A small image embedding model, trained from scratch.
Training: 7000 steps, batches of 64, held-out accuracy 33%.
Rows from block 4 of a small image embedding model, named by matrix and row number. Rows with one number belong to one channel. Each number is 50 + 10 x the weight over its row's rms, rounded and kept within 0 to 99. All counts start at 0.
After each channel's rows are labels from the 100 images, of 14976, where the channel reaches its highest value: "responds to" is what is common among them; "colour at peak" is the nearest of a few named colours to the mean colour under the peak. Only what is clearly more common there than usual is listed. The data: photos of plants, animals and fungi (iNaturalist). In brackets: how many of the 100, against the usual share in percent.
# r30: branch 2 reduce pointwise conv (model.blocks.4.r3.0.weight, 120x272x1x1), inputs 150-174
# b30: branch 2 3x3 conv (model.blocks.4.b3.0.weight, 180x120x3x3, transposed, each kernel summed), outputs 156-179

r30.35:50 58 51 44 50 58 37 43 36 47 31 59 61 69 44 55 36 48 59 32 56 57 58 61 50
b30.35:67 33 47 61 53 45 43 48 31 49 31 38 37 50 56 52 36 49 50 50 42 66 43 47
responds to: phylum Arthropoda (66 vs 30.9); class Insecta (62 vs 29.2)
colour at peak: green (31 vs 2.1)

r30.24:51 58 61 54 55 40 47 54 49 38 52 39 46 64 44 39 48 48 37 56 38 50 44 38 59
b30.24:40 43 40 44 61 57 49 61 51 41 67 48 45 44 62 38 62 68 55 62 45 35 44 68
responds to: phylum Chordata (100 vs 60.8); class Aves (99 vs 55); order Charadriiformes (51 vs 7.6); family: Laridae (42 vs 2.6)
colour at peak: pink (39 vs 10.2)

r30.105:44 44 59 26 43 48 50 44 31 40 35 51 55 50 52 51 62 41 45 49 61 53 42 68 56
b30.105:50 45 49 28 44 37 52 47 34 56 30 49 67 56 43 47 22 33 67 45 41 58 39 37
responds to: phylum Arthropoda (69 vs 30.9); class Insecta (64 vs 29.2)
colour at peak: green (26 vs 2.1)

r30.67:38 54 41 58 34 42 41 48 38 48 37 41 51 50 44 49 54 74 45 54 40 60 40 44 41
b30.67:58 45 56 57 57 60 59 53 43 41 51 25 76 56 54 46 50 60 40 50 42 45 54 35
responds to: class Aves (98 vs 55); phylum Chordata (98 vs 60.8); order Anseriformes (28 vs 5.5); family: Anatidae (28 vs 5.5)
colour at peak: grey (82 vs 49.9)

r30.27:39 57 56 55 64 43 54 57 29 42 44 47 49 48 63 49 41 46 60 32 59 60 41 37 59
b30.27:45 48 43 54 52 48 58 46 49 42 62 54 59 46 45 48 59 72 63 67 49 55 52 52
responds to: phylum Chordata (99 vs 60.8); class Aves (96 vs 55); order Anseriformes (34 vs 5.5); family: Anatidae (34 vs 5.5)
colour at peak: grey (80 vs 49.9)

r30.44:59 50 65 42 64 50 62 42 55 59 39 52 44 55 57 51 50 44 34 55 56 50 74 52 47
b30.44:40 51 59 39 51 57 58 47 62 49 44 54 57 63 45 38 61 55 49 49 39 51 63 42
responds to: phylum Arthropoda (96 vs 30.9); class Insecta (86 vs 29.2); order Coleoptera (36 vs 3.2); family: Coccinellidae (30 vs 1.7)
colour at peak: brown (65 vs 24.2)

r30.98:39 39 50 43 49 47 49 43 47 49 48 59 37 55 46 43 37 35 55 49 47 55 65 48 49
b30.98:33 50 62 38 62 58 59 40 61 55 51 57 61 57 47 49 62 61 64 52 42 40 66 54
responds to: phylum Arthropoda (66 vs 30.9); class Insecta (64 vs 29.2); class Magnoliopsida (29 vs 5.6); kingdom Plantae (29 vs 7.3)
colour at peak: brown (54 vs 24.2)

r30.91:42 42 45 38 48 46 53 35 55 55 60 51 37 58 39 36 39 38 50 56 53 49 48 53 37
b30.91:42 48 63 48 47 64 55 46 51 51 32 51 64 53 46 50 54 63 51 60 41 58 64 38
responds to: phylum Arthropoda (99 vs 30.9); class Insecta (98 vs 29.2); order Coleoptera (38 vs 3.2); family: Coccinellidae (33 vs 1.7)
colour at peak: brown (70 vs 24.2)

r30.52:40 54 49 67 58 59 51 45 60 61 47 45 31 41 45 49 47 52 54 35 41 64 61 35 42
b30.52:65 67 43 83 57 50 51 57 62 50 45 53 62 49 62 54 38 52 50 51 43 46 37 64
responds to: phylum Tracheophyta (27 vs 7.3); kingdom Plantae (27 vs 7.3)
colour at peak: grey (77 vs 49.9)

r30.69:54 62 45 38 45 63 55 51 60 66 59 54 38 76 46 55 46 56 39 47 47 51 61 58 62
b30.69:43 44 41 54 46 50 50 51 36 40 73 49 35 41 50 40 58 63 46 49 37 34 42 53
responds to: phylum Arthropoda (68 vs 30.9)
colour at peak: brown (57 vs 24.2)

r30.72:51 50 45 53 37 52 49 43 47 37 60 56 33 56 49 40 46 60 42 48 47 51 50 51 52
b30.72:58 51 55 49 40 34 60 49 71 58 49 38 45 50 40 55 43 29 59 42 57 63 54 54
responds to: class Aves (99 vs 55); phylum Chordata (99 vs 60.8); order Accipitriformes (28 vs 3.9)
colour at peak: cyan (35 vs 2.5)

r30.7:55 51 74 45 53 34 69 58 49 55 41 53 51 65 56 80 41 29 66 43 59 58 67 50 54
b30.7:44 49 44 33 40 58 78 50 58 49 54 67 49 44 37 39 63 55 59 52 56 53 39 52
responds to: class Mammalia (32 vs 3.5)
colour at peak: black (30 vs 3.5)

r30.68:58 56 51 54 81 33 52 58 63 48 48 43 46 58 44 47 66 64 73 48 48 43 51 42 48
b30.68:47 61 58 56 61 56 47 53 36 69 51 38 38 56 50 56 38 46 61 34 58 62 56 59
responds to: phylum Arthropoda (74 vs 30.9); class Insecta (72 vs 29.2); order Coleoptera (25 vs 3.2)
colour at peak: brown (74 vs 24.2)

r30.25:34 47 79 27 42 40 64 45 38 40 36 57 59 56 45 60 48 56 44 49 60 58 39 48 40
b30.25:51 62 48 57 72 53 68 53 53 56 49 53 49 44 60 49 69 52 68 44 44 40 62 43
responds to: phylum Chordata (99 vs 60.8); class Aves (97 vs 55); order Charadriiformes (50 vs 7.6)
colour at peak: grey (77 vs 49.9)

r30.119:60 47 43 55 58 49 57 65 46 39 52 38 46 49 47 46 57 59 62 39 54 52 29 37 37
b30.119:57 50 64 34 47 43 58 53 63 58 49 63 77 68 54 51 50 41 49 46 59 58 61 48
responds to: class Insecta (60 vs 29.2); phylum Arthropoda (60 vs 30.9); order Coleoptera (36 vs 3.2); family: Coccinellidae (28 vs 1.7)
colour at peak: brown (59 vs 24.2)

r30.48:73 46 44 67 62 47 61 56 54 46 59 42 47 54 70 41 72 70 52 55 47 56 54 47 46
b30.48:57 60 49 44 47 50 70 42 57 43 50 60 67 58 50 40 57 52 52 53 41 57 57 53
responds to: order Coleoptera (33 vs 3.2); family: Coccinellidae (30 vs 1.7)
colour at peak: brown (61 vs 24.2)

r30.95:42 72 51 49 48 61 59 46 46 57 39 68 42 66 41 70 35 48 58 45 55 74 42 66 63
b30.95:46 48 46 32 37 48 48 48 52 47 48 69 53 52 38 38 65 62 46 56 37 48 56 40
responds to: phylum Arthropoda (67 vs 30.9); class Insecta (65 vs 29.2); order Lepidoptera (34 vs 13.7); family: Nymphalidae (25 vs 4.6)
colour at peak: brown (54 vs 24.2)

r30.49:51 35 46 45 46 40 44 41 55 52 69 46 46 60 44 38 43 42 36 53 60 53 55 51 71
b30.49:50 43 40 57 52 47 53 47 28 29 39 65 35 36 59 50 68 54 43 60 46 53 49 40
responds to: phylum Arthropoda (96 vs 30.9); class Insecta (93 vs 29.2); order Coleoptera (34 vs 3.2); family: Coccinellidae (31 vs 1.7)
colour at peak: brown (66 vs 24.2)

r30.0:34 56 42 37 48 43 44 65 46 42 48 45 36 66 63 66 36 47 56 38 48 56 46 41 49
b30.0:31 43 43 50 59 39 42 48 59 44 55 35 41 45 57 51 56 48 36 59 60 55 46 57
responds to: class Aves (97 vs 55); order Charadriiformes (46 vs 7.6); family: Laridae (43 vs 2.6); order: Anseriformes (31 vs 5.5)
colour at peak: pink (43 vs 10.2)

r30.32:80 44 37 56 46 45 35 42 55 47 55 36 35 56 34 58 70 63 51 49 56 35 47 68 73
b30.32:44 51 56 63 55 56 59 42 49 53 42 52 63 53 58 73 44 56 44 59 53 56 55 44
responds to: class Insecta (89 vs 29.2); phylum Arthropoda (89 vs 30.9); order Lepidoptera (61 vs 13.7); family: Nymphalidae (48 vs 4.6)
colour at peak: brown (64 vs 24.2)

r30.77:40 53 40 38 30 50 44 42 34 31 32 43 34 45 44 48 34 36 76 38 58 50 57 43 40
b30.77:59 44 64 36 57 57 47 51 63 44 48 45 66 61 55 33 58 41 51 46 35 44 51 69
responds to: phylum Chordata (100 vs 60.8); class Aves (99 vs 55); order Charadriiformes (49 vs 7.6); family: Laridae (35 vs 2.6)
colour at peak: pink (27 vs 10.2)

r30.81:57 68 37 56 54 43 55 62 53 55 58 59 55 72 48 44 41 56 53 28 51 39 49 55 72
b30.81:51 58 48 75 45 46 62 49 73 48 76 53 35 43 36 45 58 57 58 55 61 36 45 57
responds to: order Anseriformes (46 vs 5.5); family: Anatidae (46 vs 5.5)
colour at peak: brown (58 vs 24.2)

r30.93:50 39 51 41 50 44 42 40 67 63 59 48 53 48 38 53 42 48 51 42 50 64 61 46 45
b30.93:54 46 47 45 60 59 38 51 52 42 46 40 29 45 55 42 43 60 59 67 50 53 49 61
responds to: phylum Arthropoda (68 vs 30.9); class Insecta (66 vs 29.2); order Lepidoptera (35 vs 13.7)
colour at peak: brown (70 vs 24.2)

r30.64:46 50 51 47 50 32 46 36 52 48 34 35 53 53 50 41 51 52 54 51 60 32 42 60 48
b30.64:58 43 49 48 68 56 41 63 57 43 49 41 55 63 68 42 42 41 63 58 37 42 48 67
responds to: class Aves (87 vs 55)
colour at peak: white (35 vs 5.8); pink (27 vs 10.2)

r30.80:57 43 43 31 55 49 64 53 59 65 28 46 45 46 41 47 51 44 51 41 43 66 45 56 40
b30.80:44 56 48 53 30 35 29 52 41 48 48 47 39 42 45 53 42 54 42 60 53 57 46 58
responds to: phylum Arthropoda (62 vs 30.9)
colour at peak: brown (74 vs 24.2)

r30.109:46 48 42 44 50 49 38 45 52 47 71 47 43 40 44 48 40 41 48 58 63 46 44 58 56
b30.109:46 63 51 70 46 38 63 42 65 51 42 50 51 56 37 61 59 39 46 37 54 61 50 43
responds to: class Insecta (93 vs 29.2); phylum Arthropoda (93 vs 30.9); order Lepidoptera (78 vs 13.7); family: Nymphalidae (64 vs 4.6)
colour at peak: brown (53 vs 24.2); orange (31 vs 0.5)

r30.34:44 65 63 26 43 59 53 52 62 61 54 49 45 64 49 49 47 42 56 40 63 54 44 36 56
b30.34:45 58 53 55 38 45 58 40 47 47 56 56 51 51 42 42 56 48 43 46 22 44 61 33
responds to: phylum Arthropoda (86 vs 30.9); class Insecta (81 vs 29.2); order Coleoptera (40 vs 3.2); family: Coccinellidae (38 vs 1.7)
colour at peak: brown (64 vs 24.2)

r30.5:39 58 51 71 59 82 50 40 67 64 54 55 43 67 49 50 17 46 48 45 36 48 64 66 54
b30.5:38 41 51 51 60 54 62 49 61 42 60 53 55 52 57 42 65 80 70 57 49 48 44 63
responds to: phylum Arthropoda (65 vs 30.9); class Insecta (60 vs 29.2)
colour at peak: brown (49 vs 24.2)

r30.15:49 41 58 52 50 56 53 44 37 45 40 36 44 49 55 65 49 44 55 52 34 44 36 58 42
b30.15:49 58 69 40 59 59 61 50 50 40 49 57 45 60 50 31 66 61 42 57 33 43 70 51
responds to: class Aves (84 vs 55); order Charadriiformes (47 vs 7.6); family: Laridae (40 vs 2.6)
colour at peak: pink (33 vs 10.2); white (26 vs 5.8)

r30.106:47 43 44 43 54 40 45 52 52 70 64 42 51 59 41 45 57 49 37 53 44 41 34 62 46
b30.106:42 63 59 45 41 43 57 41 49 49 52 53 49 49 36 48 54 49 42 42 52 36 62 42
responds to: phylum Arthropoda (99 vs 30.9); class Insecta (88 vs 29.2); order Coleoptera (35 vs 3.2); family: Coccinellidae (25 vs 1.7)
colour at peak: brown (70 vs 24.2)

r30.99:42 45 55 41 43 57 42 45 68 72 68 42 59 73 50 55 45 49 63 41 56 59 48 79 49
b30.99:44 58 59 43 53 63 42 42 44 47 44 51 65 58 56 50 62 65 64 67 46 56 65 49
responds to: phylum Arthropoda (94 vs 30.9); class Insecta (93 vs 29.2); order Coleoptera (34 vs 3.2); family: Coccinellidae (31 vs 1.7)
colour at peak: brown (63 vs 24.2)

r30.28:55 55 83 56 53 59 55 68 38 50 43 66 50 42 61 46 47 52 42 47 57 56 56 36 53
b30.28:44 46 44 36 58 76 42 47 49 28 51 52 47 46 50 38 60 77 59 62 52 42 50 65
responds to: phylum Chordata (100 vs 60.8); class Aves (98 vs 55); order Charadriiformes (46 vs 7.6); family: Laridae (25 vs 2.6)
colour at peak: grey (79 vs 49.9)

r30.59:47 44 40 47 65 46 47 33 59 45 42 35 41 39 36 40 48 44 48 45 65 49 34 69 66
b30.59:43 45 50 55 44 49 60 44 68 43 50 54 61 52 49 58 51 54 58 48 65 66 52 51
responds to: class Insecta (100 vs 29.2); phylum Arthropoda (100 vs 30.9); order Lepidoptera (95 vs 13.7); family: Nymphalidae (83 vs 4.6)
colour at peak: brown (49 vs 24.2)

r30.82:47 61 52 57 42 60 42 43 38 32 42 54 59 58 48 48 44 51 68 57 42 51 73 57 48
b30.82:65 47 55 45 66 67 47 53 47 44 35 67 35 71 55 46 55 59 45 70 31 47 55 45
responds to: phylum Chordata (99 vs 60.8); class Aves (95 vs 55); order Anseriformes (55 vs 5.5); family: Anatidae (55 vs 5.5)
colour at peak: grey (82 vs 49.9)