config = dict(
    model='image embedding model',
    dataset='photos of plants, animals and fungi (iNaturalist)',
    train_examples=77898,
    image_size=64,
    crop_scale_min=1,
    horizontal_flip=True,
    targets=['family'],
    num_classes=181,
    embedding_dim=64,
    arch='inception',
    norm='groupnorm',
    activation='relu',
    weight_standardization=False,
    depths=[2, 2, 7, 2],
    kernel_size=3,
    stem='single',
    widths=[160, 272, 480, 848],
    am_softmax_margin=0.2,
    am_softmax_scale=16,
    init='kaiming_normal',
    optimizer='soap',
    beta2=0.99,
    lr=0.0023,
    beta1=0.9,
    shampoo_beta=0.95,
    eps=1e-08,
    precondition_frequency=50,
    max_precond_dim=512,
    merge_dims=True,
    one_sided=True,
    adamw_lr_other_params=0.0025,
    steps=7000,
    batch_size=64,
    epochs=5.8,
    lr_schedule='wsd',
    decay_fraction=0.4,
    final_lr_fraction=0,
    warmup_steps=350,
    weight_decay=0.1,
    adamw_weight_decay_other_params=0.01,
)
Rows from block 10 of a small image embedding model, named by matrix and row number. Each number is 128 + 32 x the weight over its row's rms, rounded and kept within 0 to 255. All counts start at 0. Numbers have three digits each.
Before each channel's rows are labels from the 100 images, of 14976, where the channel reaches its highest value: "top examples" is what is common among them. Only what is clearly more common there than usual is listed. The data: photos of plants, animals and fungi (iNaturalist).
# r30: branch 2 reduce pointwise conv (model.blocks.10.r3.0.weight, 120x480x1x1), inputs 240-299

top examples: order Anseriformes; family: Anatidae
r30.54:096102106119141165156144152124067149078097098145120165110115113120166163166100150112125104111121174128099130136141106113167143111138130090196148144146134145131137139157138134113119

top examples: phylum Tracheophyta; kingdom Plantae
r30.27:096074117122116128164123163121108109145113102098102126195091129090173116091121078106112110160122136089133191094126156093153112208128145116144196179126144116190115120143159150128163

top examples: class Aves; order Passeriformes
r30.98:100133044207149139102069132127103118096148108139165139168116088105158137150107126119137132123115155144160143108076154139171091151142142144098093191103121137170142119082145080123115

top examples: class Insecta; phylum Arthropoda; order Lepidoptera; family: Lycaenidae
r30.87:121136156094122090075111074110133117100124102166134153087164079123111087103157117141097234207169123131074130115123116117164138067153159127076103159123093130111137131139068121176094

top examples: kingdom Plantae; phylum Tracheophyta; class Magnoliopsida
r30.119:202106089122094097090126144093072103125055135110149089136115110097151077087121127083091102109106091093114131110146100096255129190123109119117158175140106134198144114073141141115164

top examples: phylum Arthropoda; class Insecta; order Coleoptera; family: Coccinellidae
r30.60:081148088085062102150102160128132117086112099104118124110121115133122128109171096117142130120081152158159096105115078131174122164100100110142160137134080089104106048096126088142118

top examples: order Odonata; family: Coenagrionidae
r30.82:119093170135223112104098104087163087140104158103201157088123128088084111105072142135070104213112117117122111106182132104132092111158101133099089110241079127118126163143095086154137

top examples: phylum Chordata; class Aves; order Charadriiformes
r30.43:119106193127137096106152111092101128084096153111208153130111088120097085131125127131104123152125086098054106101097179118169115063065099091108107133133134139033117232238080077087130

top examples: phylum Arthropoda; class Insecta; order Lepidoptera; family: Lycaenidae
r30.2:204140148120096068103091183120128134211112172138129203105160068117127075067161177096124161113149117115117181094108172132130130198119120123050094164128107145121131083131109116074149

top examples: phylum Chordata; class Aves; order Anseriformes; family: Anatidae
r30.33:069094103116133086104163076117128121057135245185118089081094132110150131071104016080096189075084119103116130111063172100119137030104136065116128150066149201152049125120122124122064

top examples: phylum Chordata; class Aves; order Charadriiformes
r30.56:056138117109105107102125124175186115153156105118100115108153142091139138147113143146140115188148110135182110125073143155096133112106147136085131091113076112092140078131094079082098

top examples: order Lepidoptera
r30.88:114098123085111120149097095080150130138124100079123107087068045152134071156117149113100086106083113088073072142156095123085151112102077068138117132165085094117076150113168116140113

top examples: phylum Chordata; class Aves; order Anseriformes; family: Anatidae
r30.53:109101169119136113098135145064110094138122148068133169128083132113096111139175139050081088104125086087086085126081118133138087138116115122102098102170118052124138091103114092045169

top examples: phylum Chordata; class Aves; order Charadriiformes
r30.52:084098125126154086121150092061118081142138212126171126185093179172188104172049192093129104128078130151104130161107137135168142111144086129139088090219164122118106176103084156159118

top examples: kingdom Plantae; phylum Tracheophyta; class Magnoliopsida
r30.80:067072126108146130147070100089090138091117111101120092096076087108043120123101117077073104152099155093056154113074134123156115093091118105162106183110112131156079105067134130071120

top examples: order Charadriiformes; family: Scolopacidae
r30.117:127150066082033098089072147135125104132115090091114189121129172072128127101167191168139078078077083108164146101113117141128146145142106081103089129104103108114119103178101103152115

top examples: phylum Chordata; class Aves; order Passeriformes
r30.91:143143112164188141108123102132079128085122187121115150128130216096134110132054170149140094157092123073067082101167134160180172120167082116116117136170129101114116145121085121145143

top examples: class Aves; phylum Chordata; order Accipitriformes
r30.92:121140076070103147118128255120160118159101122133118139109100096100142112132110107093134100120111130132142114104134089108081138217084121128115194115087235093122105112185129113127138

top examples: order Charadriiformes
r30.9:121198168132120176106074158231125131175141126136099097130194094110119152132157157127178144151183147207196103137105138138108174118112122174124111111113156108116205116110116096154150

top examples: phylum Chordata; class Aves; order Charadriiformes; family: Laridae
r30.36:110110095077104132132058119093130155123082082124139106107122077120084100090101107096124106107112140092121176092121100132088139139144151127106106107143117142084125117093125136132136

top examples: class Aves; phylum Chordata; order Anseriformes; family: Anatidae
r30.42:132104123112139151094168196113124122088101083121092109120123122118109122112161147170121187119134143082095138088143107142100132135103127101153093090132211110098143150159098093114125

top examples: phylum Arthropoda; class Insecta; order Coleoptera; family: Coccinellidae
r30.78:152137096131089111126106090141078112098124161134119139128152172153101085144043134100177130156144078153151134150105135111138078139130158130065095070145165144158153076146098083095110

top examples: kingdom Plantae; phylum Tracheophyta; class Magnoliopsida
r30.17:132127113151103075091144095086130113101090100100135173109120141089111099110085113081105107125113094110122175081071136120180148128171121117083101197141106133112119112087079081119131

top examples: class Aves; order Passeriformes
r30.108:117123057090083192132165082155152178127079081133086096112111065130114173118159059145165099138087210101133126143153119131123138087106145092227148146108152113164089199213136179173090

top examples: class Aves
r30.116:180066156139164124132101106096079123137092160149181103159103098134129121125073164083087097068149159105072202121175138085175075144116148101174118166194065148181103213099111144165196

top examples: class Insecta; phylum Arthropoda; order Coleoptera; family: Nymphalidae
r30.61:069093162150185080074147175113100097112157242137104117092097255097175147089198090078098186113125092119128158112083139177148081143093128129079156097147196154150148125122120103129124

top examples: phylum Arthropoda; class Insecta; order Coleoptera; family: Coccinellidae
r30.99:236108157182149067091152129081177082130157189127163104131158128147145105082130083093096167146164089148150167123083153090157098169133096159046112131179105144114182167113143083095096

top examples: phylum Tracheophyta; kingdom Plantae
r30.75:153101088110044129174120138102125163229090151135081080144068137126164172099193077094096182096081129084105097147111103132109089197105157052118159122067080124152055088168188176179133

top examples: class Aves; order Passeriformes
r30.37:086078095154078125107099214078129121134154111110143081128073094108118223153229138093072124108073127085114108168080127186126184129125119071153155121125174079161107086184141114118146

top examples: phylum Chordata; class Aves; order Charadriiformes
r30.34:074161180111055062128095118143114102150125126109159156129167122166147118134132133129117173171135104159149131145102104123138117166133122139112065136208107048116146226137078106182108

top examples: class Insecta; phylum Arthropoda; order Lepidoptera; family: Nymphalidae
r30.19:095163089134087088132144089151175105163152133106141098122153175151094090096113138107146161113138060130141105120083159129094098101113144099072099092046072145149149103105129085114098

top examples: class Aves; phylum Chordata; order Accipitriformes; family: Accipitridae
r30.111:110096112149152070103052157081110106064109093117085154110099098100139161094108088118098075089071134077121141130142069088049096152113129074112196111155156157192072110113136146133095

top examples: phylum Chordata; class Aves
r30.58:159167097050050150073152100137110110136122081119056089120157132100115147077156077097155175102151111153052095100126114165069144178166161118054139135048167080104124123149055090196118

top examples: phylum Arthropoda; class Insecta; order Coleoptera; family: Coccinellidae
r30.110:151140102157230091144080069164124100148132226124107142097160180172173125135078137174164105130139113153152127155130113107139141078153099158148138165161117166169130114104144213158086

top examples: class Aves; phylum Chordata
r30.57:096136143208132136090166063164132145091129142191079048114145123113064134159133175184149194217171161133077146130157110144150114059110169120136135088255107190068159192181121130148157

top examples: class Aves; order Passeriformes
r30.109:093106135208164130121173054102158152177101173123127072118072132101097112116151179111087119184115133073101170119156132152118083101112121119126067072208064131086111154097112132099093

top examples: class Aves; order Anseriformes; family: Anatidae; order: Charadriiformes
r30.113:106178119070104087101116109202064099137087137096060119144203172122225084058106140130180110130155087202182118096109141064170123150123095213080126148096154081158192095110135087125076

top examples: order Charadriiformes
r30.112:144124081102113109115130081109156096093137052073107193140129116141082082106096114164109087210118110128116106124132090129157134090138104115123114126132096072170064177121119156170087

top examples: class Insecta; order Lepidoptera; family: Lycaenidae
r30.26:171139156126155123134134134110145134154082195167102146103146115160067127078147118124130192110120140132153148098163133147110168166184153124107135117138123130133141160156128127182118

top examples: phylum Chordata; class Aves
r30.47:155138148139102103104145081136113131147102194175095134095126149092111087093084120147117116085130146104174166091114177089199165155189179155069116171112172146200096062092125098146099

top examples: order Lepidoptera; order Charadriiformes; family: Scolopacidae; family: Lycaenidae
r30.0:138123106185074125073118099101097123145120084147153143102126171121081144122143135141118153158137159139115118112133082139079084123153156090075096102114092115124136139112090123163089

top examples: order Passeriformes
r30.4:116127086179115167108107167118106138120095114139144101090073158079105159142141219202090096100074173083085116095125093147186123122049113066117131176150147116120087071127119124081114

top examples: phylum Chordata; class Aves; order Charadriiformes
r30.49:144137128100083120153094195105154127084098121098155068156120148132069095098107103084124155125118110131106095085111085127120103153094102096123138152094153084086105152248128172142117

top examples: order Lepidoptera
r30.64:123072058112146138094138174106098119169093172151131119103077148089170136131134134157073104126075110080113181121146108119122168163192114076117187170096223163172132100160114100173122

top examples: phylum Chordata; class Aves
r30.55:087076093126128145148066105092097112085077086075073108084063108118130100112064133093086104128085119096095117081156025110091147126125076087123154110108091068087118129098126120119125

top examples: class Aves; order Anseriformes; family: Anatidae; family: Laridae
r30.48:142102100124083100084110092114079113106116061107141088144114130124110115143104087108105090112126106089120086107130089095093088160103111122102086091153060124084096051025103075119104

top examples: phylum Tracheophyta; kingdom Plantae
r30.18:124159159144118115107155121141146111118115031160115079102159059116189091074165106118154154147134123160125137092094147140161148142126157134094178141150151152099124113132080143166138

top examples: order Passeriformes; family: Parulidae
r30.69:097161125129141110063142126144141101127111119118142125108146195136132125152146178109167109169098118153140098134151149177141212114121102144092112135123152153125115115093085109112098

top examples: order Coleoptera; family: Coccinellidae
r30.102:168155139136117126127096047083113125116157108174069185125134077147101148173098029107108226065119151143127116152126112117095153138134181133156094130084091125111138109111107128175119

top examples: phylum Chordata; class Aves
r30.45:123132179157178128117183106163097123189079113129140125130154158140137046156083224136143088201141111156100147132106137131164155107135113166125110115189148112109151105161102132092149

top examples: phylum Tracheophyta; kingdom Plantae
r30.20:033090123114094142144197168146156110176075131119146102107115121112105132072154211129136148136112123110135118101108133166101180131130170090161187150061124112122121146113152141173128

top examples: class Insecta; phylum Arthropoda; order Odonata
r30.24:137114158155177110118167084098127125170099173131095097043125148124097154149115118155097139183099128110092171122164075134131144089126098098131104107145130118152090160193102105120086

top examples: phylum Chordata; class Aves
r30.59:078090145150098094087145147132158094240101117107090101133135074091122125103132176109112169115136105124067138084083159159080128178074103123095133168110143135127075173162104081091102

top examples: order Charadriiformes; family: Scolopacidae
r30.5:155136106146131143115038178133135115138131086088086128152117147098120186106069100159117087093087144096199071119119053103084140161161121127112137150157146087169124130121143140130166

top examples: order Charadriiformes
r30.3:238169099109050100093092092147077096065096113113132106127178033157126086104056068175148137130106097148199097089080058109151186131199129158119123151096112117109120116125113117171116

top examples: order Lepidoptera; family: Lycaenidae; order Charadriiformes; family: Scolopacidae
r30.85:119148048091136084149088114120083114097098130118108199106130093114101127092090089064096113121088059154155100096108115044165106087143099137155105144116099112142123120109156169114059

top examples: kingdom Plantae; phylum Tracheophyta; class Magnoliopsida
r30.12:112089132104057089108121112119148104097138127092109058110110097131108095111165128106131129094114126100135155110119098126197139167058135083094114215118138105213097097097160105078116

top examples: class Insecta; phylum Arthropoda; order: Lepidoptera; order Odonata
r30.70:168141130122162093124138050126125094137100156149100168124130131134085104074087122164168137111163112104160098097136121081177135058114134129107089132108114145133125096135082114080116

top examples: order Passeriformes
r30.15:071119086138105134140084157133187137140169104069137135130108098151133151144099117099137057180108086124118082157080081148102098120128097111128169101132156070089148163084123099122088

top examples: phylum Chordata; class Aves; order Passeriformes
r30.35:189141209110107149093124135100150140049148125095140133157136131156111091199172129085128112125191109126114141143100153142132143110084101169123112101111148113067193127196100108099162

top examples: order Lepidoptera
r30.62:118154143123120142094158166151095111076123163133087116099119119138136127094165111152147142109127153120089166135094154101074124111123137120114097102031145138155158174131102127151118

top examples: phylum Arthropoda; class Insecta; order Lepidoptera; family: Nymphalidae
r30.38:073118082060049111142109113137136129094104056083117095125129130165075085126090146150153093131077136152135080143161144128138186121101078101113161103115096098087121107168129127088113

top examples: class Aves
r30.44:130101155081030102122235133104157136167102207119103157103107104114067077121160124119094146110127115080106199095113191136136092151203127082093089141120092110117106142101097130144120

top examples: phylum Tracheophyta; kingdom Plantae
r30.16:139106113110123080208117137113152098136099176062124107206127117164094100124114109111100092153102078115132144128134136070126106193129085126144127141239068103127101130071173198116149